python train.py --translate=0.12 --color_jitter=0.2 --qk_norm=false --parallel_block=false --pooling="mean" --init="kaiming_normal" --batch_size=256 --epochs=28.4 --lr_schedule="cosine" --warmup_steps=210
Rows from block 3, named by matrix and row number. Each number is 50 + 10 x the weight over its row's rms, rounded and kept within 0 to 99. All counts start at 0. After the name is the row's rms in percent of the matrix's.
# gate: MLP gate (model.blocks.3.mlp.gate.weight, 1280x320), inputs 108-161
gate.329 084:54 41 49 61 42 47 57 44 61 55 48 53 58 57 39 33 32 48 45 26 56 57 35 45 41 61 47 50 59 50 44 43 75 43 36 45 57 38 35 60 57 45 33 46 39 40 63 41 58 45 54 62 60 55
gate.330 109:43 42 48 33 43 40 38 46 48 49 64 34 41 49 41 39 50 52 60 42 45 44 52 50 57 52 44 59 38 57 57 43 47 63 46 35 56 37 58 51 35 53 59 54 62 62 56 47 53 60 51 40 47 54
gate.331 099:39 34 33 50 61 54 65 68 37 70 47 59 78 38 48 24 64 49 50 48 46 48 56 63 34 47 45 46 55 38 38 54 50 59 46 51 61 38 35 56 45 46 44 38 57 40 51 44 37 37 50 71 52 62
gate.332 106:57 58 62 50 42 32 23 58 46 50 55 44 46 69 57 41 66 33 42 45 62 31 62 49 41 45 37 56 48 55 55 47 53 65 60 35 40 69 58 50 38 47 55 41 45 49 48 40 44 59 48 44 57 53
gate.333 124:42 45 55 46 38 32 38 53 56 45 54 29 46 46 66 61 65 48 48 68 52 42 47 38 55 56 52 62 56 56 39 54 74 66 56 46 44 64 47 46 31 45 49 42 53 39 65 50 52 39 51 36 54 59
gate.334 090:67 42 43 44 53 26 59 56 45 63 42 58 62 68 42 40 54 47 53 76 59 62 57 45 55 64 48 48 36 46 75 56 68 48 58 45 68 47 24 37 46 57 53 48 46 36 64 47 70 48 52 56 50 42
gate.335 084:76 55 70 56 51 40 47 59 28 69 48 44 46 40 56 45 43 54 50 57 60 48 61 55 66 53 43 50 44 61 65 45 35 49 47 58 29 45 37 45 65 34 63 43 66 62 75 45 61 61 65 55 45 41
gate.336 095:33 61 48 64 42 44 58 57 39 60 44 23 61 40 65 53 61 54 37 47 49 48 50 48 48 45 61 49 51 48 42 52 58 49 45 52 50 46 35 56 47 45 53 43 50 50 48 39 53 30 64 24 48 57
gate.337 082:42 58 51 60 41 45 66 55 48 66 46 47 54 57 39 28 49 57 70 33 62 54 51 53 37 43 56 67 51 66 50 66 47 46 56 43 65 60 60 45 52 39 47 49 57 50 58 53 41 44 53 45 59 39
gate.338 095:45 39 55 44 49 71 50 53 51 56 44 48 51 40 69 34 61 62 32 48 54 44 56 49 39 38 64 63 54 43 41 57 45 37 50 46 59 39 59 42 49 50 41 35 47 52 71 49 46 38 65 41 80 48
gate.339 108:51 40 36 44 42 57 53 47 33 57 36 39 48 57 61 59 55 66 53 41 48 59 44 59 41 56 57 35 48 52 50 43 49 42 70 53 46 53 44 53 60 45 37 57 45 50 42 57 66 37 64 64 59 69
gate.340 103:44 57 50 58 60 38 58 56 33 51 32 40 59 45 56 28 53 68 45 48 67 43 35 47 42 46 52 47 51 57 39 35 54 53 57 47 64 53 39 57 58 41 54 56 66 45 50 42 52 37 54 46 36 48
gate.341 107:62 49 53 66 51 42 47 42 39 43 54 37 57 54 40 56 41 54 41 60 48 55 62 43 61 44 66 52 56 47 38 49 56 58 57 19 51 74 55 42 38 52 50 51 46 51 64 50 55 60 32 34 40 52
gate.342 115:57 40 55 42 57 38 41 56 46 59 60 51 52 50 60 25 64 42 43 43 51 44 39 47 47 59 53 69 43 57 56 42 63 43 70 31 36 68 50 52 21 45 52 53 39 44 63 38 64 57 50 40 49 63
gate.343 109:44 42 60 54 53 62 53 26 48 54 51 72 60 54 38 69 59 55 41 41 36 63 60 43 50 55 48 29 64 46 68 61 51 50 66 62 46 52 53 51 51 44 34 47 40 45 44 49 46 49 37 49 47 74
gate.344 099:58 47 47 46 48 24 59 58 43 53 43 34 43 46 46 56 55 53 49 51 64 46 47 44 48 54 50 60 52 71 55 55 44 66 49 43 44 65 48 68 28 46 71 55 48 54 53 40 58 48 38 32 49 55
gate.345 090:31 45 49 51 43 51 39 56 27 48 42 58 44 46 68 45 84 47 38 46 48 58 68 41 48 43 41 43 42 58 54 56 44 65 36 57 59 44 66 59 50 62 54 44 47 46 48 56 41 49 57 42 56 52
gate.346 086:65 58 51 63 57 61 36 60 25 56 45 41 63 48 33 67 55 50 50 57 52 55 59 54 49 55 35 65 47 48 55 48 54 58 44 49 71 65 53 56 54 44 62 56 47 49 50 60 46 55 54 58 51 54
gate.347 095:49 56 63 62 66 58 51 53 40 51 44 26 49 38 62 56 64 48 47 58 58 38 51 61 53 39 32 44 51 41 46 52 69 56 55 38 67 60 60 42 37 63 49 66 35 51 42 59 43 59 48 42 50 59
gate.348 113:30 61 57 48 51 23 28 63 51 52 62 40 56 48 45 42 44 58 54 45 54 45 55 44 51 48 48 57 49 49 69 40 62 51 43 36 47 62 48 48 24 53 39 60 45 60 54 39 54 59 46 50 52 67
gate.349 092:53 60 43 46 69 34 56 41 45 54 40 31 60 42 56 64 70 47 44 54 46 46 54 64 58 52 29 51 59 61 34 52 60 54 66 44 50 55 41 64 44 58 60 54 53 40 60 33 46 54 41 54 63 48
gate.350 090:54 38 58 33 45 42 69 54 46 62 41 57 47 55 56 55 58 39 55 43 60 48 58 45 53 53 58 51 37 41 43 50 55 54 50 35 41 52 63 51 43 46 58 52 53 50 39 47 37 53 47 54 53 40
gate.351 107:61 48 50 63 46 37 39 53 38 41 48 30 44 46 50 45 42 43 42 40 48 37 56 53 55 56 41 71 57 59 60 46 52 61 61 31 59 62 51 47 30 57 40 39 45 38 69 48 58 64 52 60 41 58
gate.352 112:37 54 36 55 48 35 54 50 40 45 53 42 45 54 49 45 55 43 32 70 54 53 55 44 74 61 59 55 41 56 41 51 64 54 48 29 42 62 56 43 40 45 67 53 36 55 63 40 58 61 49 57 54 63
gate.353 106:56 50 54 39 38 40 42 52 51 39 60 26 46 45 58 49 48 65 45 44 55 46 48 24 40 59 41 52 52 38 57 44 47 57 55 36 49 67 39 53 24 46 47 41 44 64 59 38 49 59 61 40 69 57
gate.354 077:47 52 58 47 41 65 45 57 34 45 48 41 53 53 39 34 52 58 43 45 48 65 45 73 40 38 57 44 44 44 57 58 60 41 59 49 50 46 49 66 69 56 47 46 58 52 60 74 40 31 49 52 53 58
gate.355 116:63 64 54 26 37 23 28 58 56 52 55 49 46 51 37 49 42 47 42 59 57 34 56 51 43 61 51 59 49 59 67 44 64 69 61 33 54 71 50 51 37 44 46 55 49 48 43 44 47 41 31 52 49 52
gate.356 101:41 75 52 37 58 63 56 48 40 48 49 52 59 59 58 54 60 42 42 45 39 48 45 57 52 53 48 30 67 51 60 55 64 59 72 52 51 25 49 46 48 58 79 67 41 56 44 62 62 49 33 58 57 56
gate.357 098:46 52 59 51 51 43 39 62 55 49 49 29 57 57 54 44 68 43 40 63 62 36 54 61 38 59 32 51 29 70 61 51 60 59 54 40 55 59 61 60 26 31 47 59 52 41 42 37 51 59 57 40 54 60
gate.358 107:52 58 56 44 46 29 40 44 34 49 44 32 48 50 51 45 44 43 56 35 52 39 62 48 43 39 35 59 43 47 47 55 54 60 52 49 45 68 52 45 21 30 46 68 55 54 46 48 38 59 63 42 57 49
gate.359 098:64 49 53 38 60 22 39 63 51 52 62 53 66 53 56 36 55 37 39 50 54 52 41 46 44 56 34 54 55 47 68 51 60 71 27 28 43 61 48 55 29 51 41 51 49 56 55 56 55 44 52 21 51 47
gate.360 095:49 31 54 54 53 53 48 53 65 53 49 59 44 53 46 46 48 48 42 40 62 56 55 71 50 39 73 71 53 47 41 39 50 53 47 38 55 54 53 26 58 52 24 48 67 47 51 53 59 57 56 47 66 53
gate.361 108:74 67 45 52 41 33 33 67 51 36 43 59 37 35 67 44 65 34 48 60 43 38 51 63 48 57 46 57 44 59 53 32 50 54 59 33 31 59 47 66 39 54 44 60 53 66 39 41 50 50 49 38 68 45
gate.362 108:51 63 42 44 66 57 38 49 37 39 38 41 69 48 60 41 60 59 44 44 74 57 32 51 61 63 55 37 39 59 58 41 34 48 56 39 56 49 56 41 58 34 55 50 51 45 39 61 49 49 41 37 43 61
gate.363 105:51 26 51 45 39 46 32 48 46 64 63 20 65 45 61 43 64 52 34 59 46 38 67 63 53 60 47 70 69 48 43 55 71 51 46 57 45 67 49 51 28 36 40 55 50 57 62 58 47 55 61 22 46 61
gate.364 090:47 28 44 57 53 34 65 25 57 60 29 58 47 44 58 49 62 41 66 45 24 41 50 59 30 50 48 48 58 59 41 55 44 57 43 40 47 51 40 36 51 43 49 57 56 63 46 50 28 42 43 63 58 52
gate.365 108:50 50 47 37 59 27 51 62 45 54 57 38 47 43 56 56 50 39 43 48 49 49 47 50 55 62 48 53 48 45 47 34 70 57 48 27 47 38 41 68 30 38 43 50 56 52 54 32 49 60 42 42 42 56
gate.366 114:61 65 59 35 36 30 49 49 46 60 59 44 41 53 56 43 50 36 44 51 57 52 58 48 51 59 28 44 43 57 61 46 56 56 54 36 46 64 34 59 19 53 56 43 42 53 50 44 40 53 35 62 50 63
gate.367 084:59 58 59 60 66 49 40 51 69 54 55 48 57 40 56 53 54 68 50 45 73 62 47 58 47 52 34 45 71 69 53 48 42 60 34 33 48 40 39 61 53 58 52 59 45 35 66 37 38 51 32 67 66 58
gate.368 099:38 80 51 49 50 31 36 63 79 55 52 36 47 42 51 48 55 51 37 54 50 44 55 48 55 52 44 51 53 49 49 51 66 53 51 38 49 60 51 58 35 35 44 64 53 53 56 66 48 62 50 47 45 66
gate.369 095:52 61 51 49 53 49 39 30 42 63 57 40 47 58 53 54 59 47 52 53 37 31 51 39 56 46 43 36 52 49 54 51 56 35 55 47 57 64 49 57 39 59 55 48 45 51 44 56 34 46 53 55 50 43
gate.370 083:42 46 67 42 52 52 50 55 50 68 39 57 43 56 62 47 52 54 28 46 66 53 53 44 51 39 51 28 69 56 14 50 53 44 65 57 53 48 53 63 38 52 55 43 55 45 45 41 40 40 41 51 69 57
gate.371 102:46 51 45 59 68 56 60 48 58 45 57 62 62 42 28 43 26 32 38 39 52 52 56 50 59 41 45 57 43 50 57 52 44 59 38 46 53 51 53 43 70 57 48 44 46 52 77 40 47 79 43 51 38 66
gate.372 109:70 57 51 49 42 32 36 62 53 56 39 43 52 54 45 53 49 57 34 59 54 46 53 56 66 47 34 56 52 48 60 48 66 53 36 48 68 71 56 47 35 47 60 35 37 47 68 46 46 42 52 41 45 49
gate.373 123:24 64 41 49 55 53 37 65 44 41 43 53 43 44 49 39 62 50 57 45 45 28 47 17 58 61 45 36 42 42 45 53 46 37 47 60 41 41 44 59 46 46 64 38 51 39 45 61 52 58 53 46 40 44
gate.374 104:70 45 59 47 47 32 23 54 53 60 63 44 47 65 63 44 54 45 51 40 52 29 55 56 43 49 53 59 57 57 50 55 61 62 54 34 42 64 51 58 40 53 43 60 44 61 60 43 56 47 39 44 45 47
gate.375 082:53 74 62 37 38 53 50 39 56 69 60 55 61 37 55 44 61 47 44 54 59 36 49 71 58 51 42 49 56 37 42 52 53 41 49 54 59 38 42 51 47 19 58 50 33 49 64 57 53 56 60 41 58 33
gate.376 092:39 48 28 38 41 58 49 53 71 53 55 58 40 59 52 50 56 38 53 48 54 52 43 58 52 46 69 43 60 50 41 49 35 54 48 55 56 65 51 52 50 47 59 65 68 42 33 43 64 51 68 37 45 27
gate.377 115:57 43 69 51 42 37 58 26 46 48 50 51 56 59 40 68 37 59 45 46 55 57 56 58 56 56 62 59 55 49 44 68 67 50 57 49 46 60 55 55 58 43 43 52 54 47 52 52 45 61 37 44 65 65
gate.378 108:48 57 46 50 52 18 43 46 44 60 54 33 38 55 63 43 65 40 64 65 59 56 59 55 36 69 49 51 57 53 51 63 72 62 68 42 45 59 49 51 33 43 46 47 55 62 46 37 36 48 46 46 48 46
gate.379 087:43 48 32 46 47 47 48 53 41 44 64 42 53 47 38 57 46 52 54 42 54 54 36 41 42 50 28 54 35 46 32 58 27 54 47 61 45 43 31 57 30 54 56 41 31 60 56 74 42 47 42 54 43 59
gate.380 081:35 59 16 39 49 45 61 60 51 39 33 57 66 41 48 50 49 41 43 54 50 46 53 59 60 54 45 41 40 51 47 31 58 38 54 35 49 60 60 45 43 59 52 45 40 47 52 55 57 41 43 26 51 46
gate.381 090:36 35 52 47 56 54 50 44 43 59 60 65 34 49 43 41 51 55 53 37 48 49 68 56 38 54 35 52 53 59 35 31 36 52 44 56 47 41 49 59 53 59 41 39 60 61 56 60 48 37 65 56 53 47
gate.382 104:41 65 54 52 45 40 41 44 40 41 58 37 53 63 53 45 41 43 41 52 54 64 53 46 47 56 28 62 49 53 65 49 58 50 57 40 44 42 41 52 36 52 46 58 48 55 45 50 44 44 59 44 44 55
gate.383 101:59 57 43 51 61 36 39 54 62 61 47 41 55 45 48 34 54 59 44 55 54 39 62 63 33 58 42 66 44 54 60 48 61 60 44 30 41 59 34 50 49 49 53 56 45 52 52 50 54 51 47 46 54 52
gate.384 107:56 46 50 53 54 47 49 41 49 53 61 53 67 54 50 58 26 67 43 30 54 51 55 55 37 42 59 55 52 47 52 50 65 69 51 38 52 61 75 45 53 56 35 60 48 37 48 50 57 64 35 61 40 48
gate.385 098:57 56 65 46 51 37 40 52 36 60 54 37 66 54 41 47 41 45 40 63 52 53 48 54 44 42 61 59 53 48 53 50 53 58 41 35 42 63 38 53 48 44 54 43 54 50 47 49 42 60 41 45 58 44
gate.386 104:50 61 67 49 44 23 47 67 44 49 59 40 52 44 54 43 56 57 52 48 68 53 57 54 56 53 33 53 49 37 38 49 64 47 60 38 52 50 43 53 26 66 39 58 44 65 58 49 42 67 52 48 58 43
gate.387 113:55 59 54 61 47 28 34 53 41 57 63 35 63 54 56 44 54 50 36 59 58 32 47 53 52 48 41 68 50 53 55 38 61 66 43 32 55 71 62 50 14 53 42 62 47 47 55 49 47 50 37 34 42 40
gate.388 082:55 44 51 68 40 58 39 41 23 65 38 44 50 41 55 38 42 56 55 45 55 57 53 38 61 42 59 52 45 28 50 49 59 56 61 49 61 57 61 63 53 52 54 59 67 59 41 59 43 38 34 52 56 49
gate.389 095:47 25 53 28 49 56 63 46 47 61 53 59 45 40 59 65 41 41 57 29 58 60 41 59 59 53 56 49 49 37 48 67 50 49 30 35 58 50 51 58 58 55 50 51 31 48 47 56 43 60 47 53 50 53
gate.390 108:34 42 46 53 61 59 70 54 44 70 25 61 46 44 55 45 66 57 42 44 38 63 69 50 40 47 50 48 63 33 32 42 54 35 55 71 65 42 53 51 38 39 49 36 45 51 61 50 62 35 47 63 51 53
gate.391 109:47 50 58 51 43 08 39 48 58 55 51 38 52 42 69 42 52 47 37 55 54 38 59 55 32 55 48 63 41 53 59 56 51 69 54 43 38 66 32 46 33 40 47 59 50 47 43 44 54 51 49 43 48 52
gate.392 110:54 59 60 49 55 26 24 57 62 51 44 40 66 44 54 39 44 40 39 53 44 47 47 49 47 61 60 44 46 55 68 35 73 41 57 32 49 60 54 68 27 57 46 55 59 51 50 48 56 69 60 42 67 60
gate.393 102:42 39 50 56 43 46 50 46 60 55 57 67 37 61 60 60 54 54 62 29 37 66 44 48 40 56 43 48 45 44 48 55 58 44 51 52 51 38 42 47 52 47 50 33 55 62 59 47 45 55 56 70 53 57
gate.394 111:57 38 56 42 54 65 60 44 52 64 51 54 42 54 44 61 51 63 57 63 41 55 44 57 46 67 53 56 41 46 57 59 39 42 47 52 46 60 59 44 51 58 32 50 33 41 44 49 31 47 42 47 65 75
gate.395 081:28 56 39 40 40 60 44 41 36 66 41 47 57 55 34 46 58 67 41 43 62 61 37 66 60 51 37 55 48 34 44 35 55 44 49 36 63 71 48 84 41 46 40 54 51 43 39 53 36 54 40 46 60 54
gate.396 100:47 28 45 62 68 51 40 68 63 53 55 33 40 38 62 45 46 44 51 51 51 46 62 48 39 41 45 51 53 55 51 56 56 49 49 52 42 47 47 72 53 41 42 52 60 41 72 48 35 48 45 59 66 38
gate.397 103:35 61 55 56 49 53 57 59 44 59 55 37 40 34 54 51 61 56 41 63 54 59 39 35 42 37 68 26 60 46 61 64 67 37 55 67 34 35 37 56 56 56 46 47 59 54 53 40 40 55 62 48 57 58
gate.398 129:57 54 57 56 36 27 29 54 50 56 61 44 57 43 52 51 55 42 54 55 53 48 56 50 40 54 40 55 38 57 70 36 64 54 54 38 53 56 40 54 25 46 42 50 54 56 52 51 48 61 52 44 63 61
gate.399 086:53 50 52 55 54 53 49 65 47 61 41 50 61 64 34 53 63 40 56 47 52 49 37 35 57 59 24 26 45 46 46 43 29 35 34 36 39 46 42 45 40 53 60 53 59 66 44 50 61 59 67 47 40 52
gate.400 097:54 45 47 41 38 57 34 43 57 49 45 54 58 51 56 52 45 52 43 26 52 65 57 46 51 45 80 36 61 42 53 48 66 38 64 56 45 67 18 36 47 45 76 31 40 32 61 52 65 42 53 59 60 46
gate.401 094:53 55 53 61 46 22 46 57 47 54 51 50 58 42 59 34 33 45 47 49 72 50 63 44 46 51 34 58 43 41 38 46 66 35 48 11 63 64 70 70 43 52 45 53 48 55 45 39 55 58 56 51 51 51
gate.402 099:61 42 27 55 36 50 49 54 57 49 71 39 38 54 61 58 59 48 43 42 53 57 63 73 47 23 54 44 53 49 34 62 36 34 59 58 60 56 36 45 47 60 37 27 54 49 58 52 58 45 53 43 48 42
gate.403 096:51 52 67 40 24 49 45 62 57 47 51 45 38 39 40 46 55 55 58 44 42 51 60 45 29 53 45 53 49 55 45 41 45 46 28 54 58 44 52 63 47 67 44 52 45 57 53 58 43 51 66 60 66 45
gate.404 112:44 57 48 60 49 48 56 46 30 32 35 61 63 36 41 45 48 62 35 40 67 47 46 49 67 38 29 62 65 43 53 33 51 66 48 48 61 42 55 32 54 39 62 56 49 47 33 40 60 57 39 38 36 46
gate.405 102:35 43 61 57 43 34 45 69 51 55 46 42 53 45 51 44 48 40 43 54 40 47 56 54 56 52 43 52 43 62 52 45 58 47 45 46 44 53 59 43 39 57 48 53 45 43 52 55 46 48 53 58 54 50
gate.406 079:50 49 30 58 56 44 48 37 55 44 47 51 56 58 67 40 40 57 44 42 43 48 56 49 28 56 52 55 53 52 61 60 60 35 52 45 51 52 56 30 30 65 35 43 39 43 56 30 49 43 58 65 54 45
gate.407 116:62 47 46 40 46 32 31 42 59 51 61 34 48 51 48 42 57 45 42 57 58 33 44 59 47 56 49 48 48 55 71 57 57 54 64 36 43 81 52 46 35 42 48 53 47 46 48 46 46 67 50 55 68 41
gate.408 111:54 59 47 61 50 59 62 59 59 37 61 34 52 57 43 47 43 50 45 48 49 56 50 29 61 51 45 55 62 39 50 43 42 28 65 57 40 51 66 41 44 37 69 27 50 57 53 45 67 55 39 48 46 46
gate.409 112:52 52 47 43 48 43 46 55 51 53 50 46 64 44 53 53 53 43 54 66 54 28 40 26 46 54 44 53 31 45 58 43 71 52 52 24 41 61 35 64 32 44 54 58 52 69 48 43 45 61 56 39 51 44
gate.410 089:41 55 30 45 67 51 56 56 42 50 65 48 64 58 69 47 51 35 58 59 40 49 31 48 49 47 49 46 63 43 48 29 61 44 32 30 55 54 42 65 45 42 60 62 56 55 42 61 38 35 60 48 52 39
gate.411 110:58 51 50 57 37 30 34 54 31 52 63 43 43 52 54 41 44 36 48 64 57 32 58 44 55 52 46 59 54 64 77 39 49 46 53 26 53 75 50 62 34 49 47 57 51 66 51 41 49 48 55 43 57 59
gate.412 079:33 51 51 41 43 39 73 77 60 38 44 63 29 54 54 55 55 50 42 48 40 45 55 44 54 33 58 48 64 55 69 57 54 37 63 64 58 30 28 41 49 63 47 28 56 50 53 45 33 31 40 36 35 64
gate.413 099:41 71 49 54 38 22 50 50 35 45 38 45 53 51 38 38 47 39 50 47 48 43 54 32 41 47 34 63 52 50 59 51 38 43 51 62 36 54 33 48 51 29 42 43 65 50 51 40 56 47 26 55 41 50
gate.414 102:47 33 37 33 58 61 56 41 52 54 35 49 48 38 45 52 53 55 39 40 45 56 76 44 53 32 61 47 64 50 36 53 64 45 60 40 74 38 42 52 53 30 39 50 58 38 42 50 55 38 45 54 31 44
gate.415 091:52 46 49 48 41 44 45 74 52 48 48 39 52 49 53 30 40 43 59 50 53 35 50 51 54 33 57 50 51 70 50 40 37 51 44 52 56 52 63 46 61 42 26 64 68 32 50 53 55 36 48 48 47 49
gate.416 120:63 52 55 55 43 19 35 61 50 55 53 30 51 49 60 47 54 52 51 47 55 46 56 39 42 46 45 65 45 58 45 52 63 59 51 28 47 73 50 44 38 53 42 48 51 57 55 28 46 60 45 33 62 57
gate.417 086:43 56 73 49 64 32 34 66 48 70 43 44 45 46 61 42 43 47 46 50 57 48 63 23 32 55 40 41 55 41 42 43 49 58 59 48 52 62 59 71 40 50 64 48 53 59 36 38 51 45 48 51 31 56
gate.418 085:58 52 54 63 64 47 48 69 52 39 31 46 67 55 55 54 43 48 46 68 40 57 49 55 49 59 45 47 53 49 40 52 60 52 37 59 41 43 45 68 52 52 41 53 59 45 44 49 45 42 49 39 50 32
gate.419 107:39 53 66 54 38 44 44 57 50 63 50 44 55 62 64 50 43 45 53 72 48 69 65 48 37 47 48 54 46 53 45 57 66 65 68 19 52 57 54 65 39 37 62 60 48 50 59 47 45 43 33 45 45 55
gate.420 097:52 56 71 46 40 31 47 52 46 47 56 37 44 42 46 36 56 36 42 62 59 41 58 63 64 51 39 66 55 44 38 47 67 64 34 48 50 61 57 39 20 54 31 37 42 49 50 59 59 62 48 58 51 53
gate.421 107:47 57 58 51 49 55 34 39 46 44 54 60 48 47 46 60 61 64 53 30 48 64 45 49 62 59 42 46 45 55 55 35 44 33 63 47 39 57 52 42 60 45 43 53 50 46 44 65 69 53 68 62 42 66
gate.422 100:42 57 50 51 66 22 29 62 69 47 53 32 51 48 51 34 53 53 43 51 54 27 60 45 37 63 45 65 41 57 52 59 66 53 41 45 48 78 58 58 18 48 52 52 65 65 44 38 50 42 44 43 53 59
gate.423 121:46 38 62 58 56 53 49 37 49 65 53 60 57 32 37 69 47 57 46 57 38 50 57 61 28 43 60 58 51 40 42 76 39 63 39 73 55 51 50 51 54 50 47 51 46 62 55 44 32 55 46 72 53 61
gate.424 089:54 57 54 53 57 47 38 62 56 44 56 44 34 60 45 65 44 47 53 63 52 56 66 58 54 60 44 54 47 54 65 53 56 38 37 57 68 51 63 58 44 41 65 56 56 45 54 56 53 38 49 46 48 46
gate.425 092:34 50 39 63 48 60 56 67 53 52 46 45 58 29 70 58 58 46 39 42 56 46 65 54 47 39 49 59 41 68 35 40 35 25 33 54 48 37 48 57 63 31 41 45 64 25 62 31 62 31 53 64 56 49
gate.426 104:64 61 42 33 47 38 44 61 40 51 34 37 68 48 54 45 38 35 26 41 54 47 61 52 45 47 41 51 53 69 46 58 47 61 48 59 57 74 59 64 28 44 41 49 43 44 50 52 47 47 21 51 44 70
gate.427 099:42 58 51 45 62 52 70 43 66 55 46 56 43 43 50 46 62 55 58 59 38 43 54 38 39 60 38 47 44 53 44 58 56 35 46 62 42 55 46 63 54 34 36 43 52 71 52 50 38 41 50 66 55 49
gate.428 086:43 67 34 36 45 36 51 41 46 52 70 30 44 45 61 46 48 26 60 55 55 56 51 39 55 53 60 43 62 49 44 47 57 54 61 49 51 51 47 55 49 48 50 53 51 41 67 55 47 48 39 49 39 69
gate.429 117:19 61 64 42 49 49 45 46 51 52 55 65 53 49 47 58 50 66 56 49 29 56 54 51 53 49 47 30 61 40 52 41 49 54 56 47 36 40 39 42 55 58 60 48 35 65 58 49 51 50 52 73 42 75
gate.430 092:49 60 55 29 32 62 51 37 45 49 47 60 44 49 49 68 53 33 57 51 47 33 33 33 54 56 43 47 55 64 49 49 45 48 47 55 43 56 44 53 32 43 56 48 65 51 33 73 43 38 50 48 49 48
gate.431 093:42 46 46 49 30 47 59 69 48 56 46 42 57 55 61 60 45 54 51 58 53 47 66 45 27 67 54 48 54 47 48 43 32 54 44 38 79 48 51 53 45 70 49 61 76 55 63 44 21 43 52 60 53 37
gate.432 114:50 34 42 61 50 49 66 48 52 50 44 52 49 28 39 55 38 54 51 42 49 55 65 59 43 47 66 49 49 41 46 55 39 75 41 53 53 47 62 53 50 36 43 62 59 54 48 46 60 50 28 56 50 57
gate.433 086:23 57 62 49 39 55 46 62 56 41 44 46 46 44 45 55 42 43 44 46 43 43 56 49 58 51 53 41 49 43 77 42 50 62 47 58 40 55 46 70 40 50 51 56 51 61 42 54 70 71 69 63 46 69
gate.434 100:55 56 47 54 63 50 60 64 57 42 27 56 59 71 68 43 45 43 56 59 44 36 27 38 43 50 38 47 47 39 47 42 52 45 42 64 46 34 55 54 55 46 55 48 54 57 51 69 67 37 40 35 45 50
gate.435 105:50 67 54 56 57 23 52 40 57 46 56 41 51 48 65 65 56 51 60 61 48 32 55 52 56 59 56 45 54 48 69 34 62 56 46 35 54 62 40 66 32 47 38 46 47 55 60 56 42 54 57 41 62 50
gate.436 113:58 39 56 43 43 27 51 55 48 62 59 47 38 48 54 51 69 42 46 57 60 45 46 42 62 52 48 60 53 54 63 49 49 56 55 41 50 54 49 42 23 40 46 56 50 57 47 58 53 43 48 44 56 65
gate.437 116:49 53 51 54 43 41 37 57 51 51 61 53 63 61 55 56 44 45 32 49 66 44 55 57 49 55 48 54 33 61 65 52 64 56 52 34 42 65 51 47 28 56 57 66 48 54 36 58 50 65 41 49 51 58
gate.438 099:61 51 40 48 54 25 43 47 35 46 48 36 39 65 46 56 67 32 47 49 60 38 46 55 50 54 54 55 56 61 65 45 71 63 57 28 37 39 52 44 39 42 60 64 52 44 47 38 46 73 32 47 47 54
gate.439 082:28 52 42 56 50 57 33 42 47 58 29 47 28 50 40 28 51 66 78 56 49 43 39 58 50 38 53 56 47 60 44 56 49 47 34 64 59 43 57 46 29 31 48 61 51 59 64 53 61 56 53 42 41 56
gate.440 082:40 75 54 42 63 39 51 66 50 47 38 44 48 44 45 43 42 59 50 50 53 45 45 63 48 50 53 25 66 51 49 51 56 55 70 42 58 47 45 67 45 38 36 49 55 60 38 45 50 54 52 60 51 49
gate.441 107:43 46 49 50 43 48 53 45 62 51 58 44 37 50 62 55 56 47 42 62 50 44 51 31 60 50 48 74 47 60 46 62 55 30 50 50 40 67 58 38 43 62 53 50 54 40 56 52 44 60 50 44 55 45
gate.442 102:59 65 49 46 39 28 45 50 45 52 45 46 54 42 52 41 55 58 54 57 52 49 55 43 42 58 49 61 63 58 40 53 48 70 56 59 66 63 58 51 40 19 45 67 55 41 50 41 63 50 63 56 52 59
gate.443 102:34 54 31 68 48 49 54 56 41 51 56 56 30 32 41 44 57 48 38 43 34 54 70 51 59 21 57 62 54 38 44 67 44 52 63 58 49 38 63 39 54 63 51 50 53 63 64 42 76 64 57 42 52 51
gate.444 093:57 61 45 44 36 28 44 66 56 52 64 49 46 48 55 44 44 40 50 53 53 40 52 44 40 56 41 64 53 50 42 46 51 46 45 50 56 54 56 56 24 48 40 37 40 42 44 36 45 49 52 48 48 50
gate.445 102:14 46 47 68 44 50 63 27 56 39 53 56 54 30 37 37 56 58 59 54 42 48 58 60 40 44 60 65 48 28 29 63 49 49 41 58 60 42 46 67 40 70 44 52 43 39 62 40 56 54 42 36 38 43
gate.446 084:34 58 43 44 59 47 51 44 56 59 57 65 43 22 55 53 51 54 52 64 43 54 56 40 50 52 54 53 49 39 50 50 50 54 35 47 58 49 66 42 45 39 47 55 53 46 67 53 66 45 63 46 58 38
gate.447 113:49 37 60 66 57 53 55 46 73 47 74 43 44 48 37 61 44 63 61 50 56 37 48 52 36 33 61 46 31 35 34 78 50 57 25 60 49 46 62 52 54 61 28 53 71 48 61 60 44 72 67 55 45 41
gate.448 102:47 60 74 54 46 25 34 53 33 52 39 38 41 54 66 45 40 40 35 51 59 53 57 54 36 68 49 79 46 54 61 35 52 52 64 32 57 58 54 53 44 51 39 44 47 37 46 45 46 48 51 49 50 50
gate.449 108:44 56 54 51 48 29 37 58 46 39 47 41 46 50 75 58 48 55 36 67 57 47 50 38 54 52 53 51 50 63 68 36 71 58 49 40 66 77 55 52 13 52 43 48 45 51 55 51 60 67 44 53 57 55
gate.450 103:48 39 47 51 61 53 70 63 42 49 38 57 38 47 42 45 65 58 59 47 45 50 36 39 31 56 43 38 66 44 34 55 41 52 55 73 49 48 43 57 76 41 51 46 49 44 43 61 46 48 70 54 31 41
gate.451 100:62 47 61 46 44 31 41 43 39 47 64 34 53 59 63 55 49 38 43 57 44 40 45 45 59 60 41 51 50 55 51 63 73 60 48 41 47 53 49 42 32 50 40 56 45 52 46 42 56 53 40 59 52 50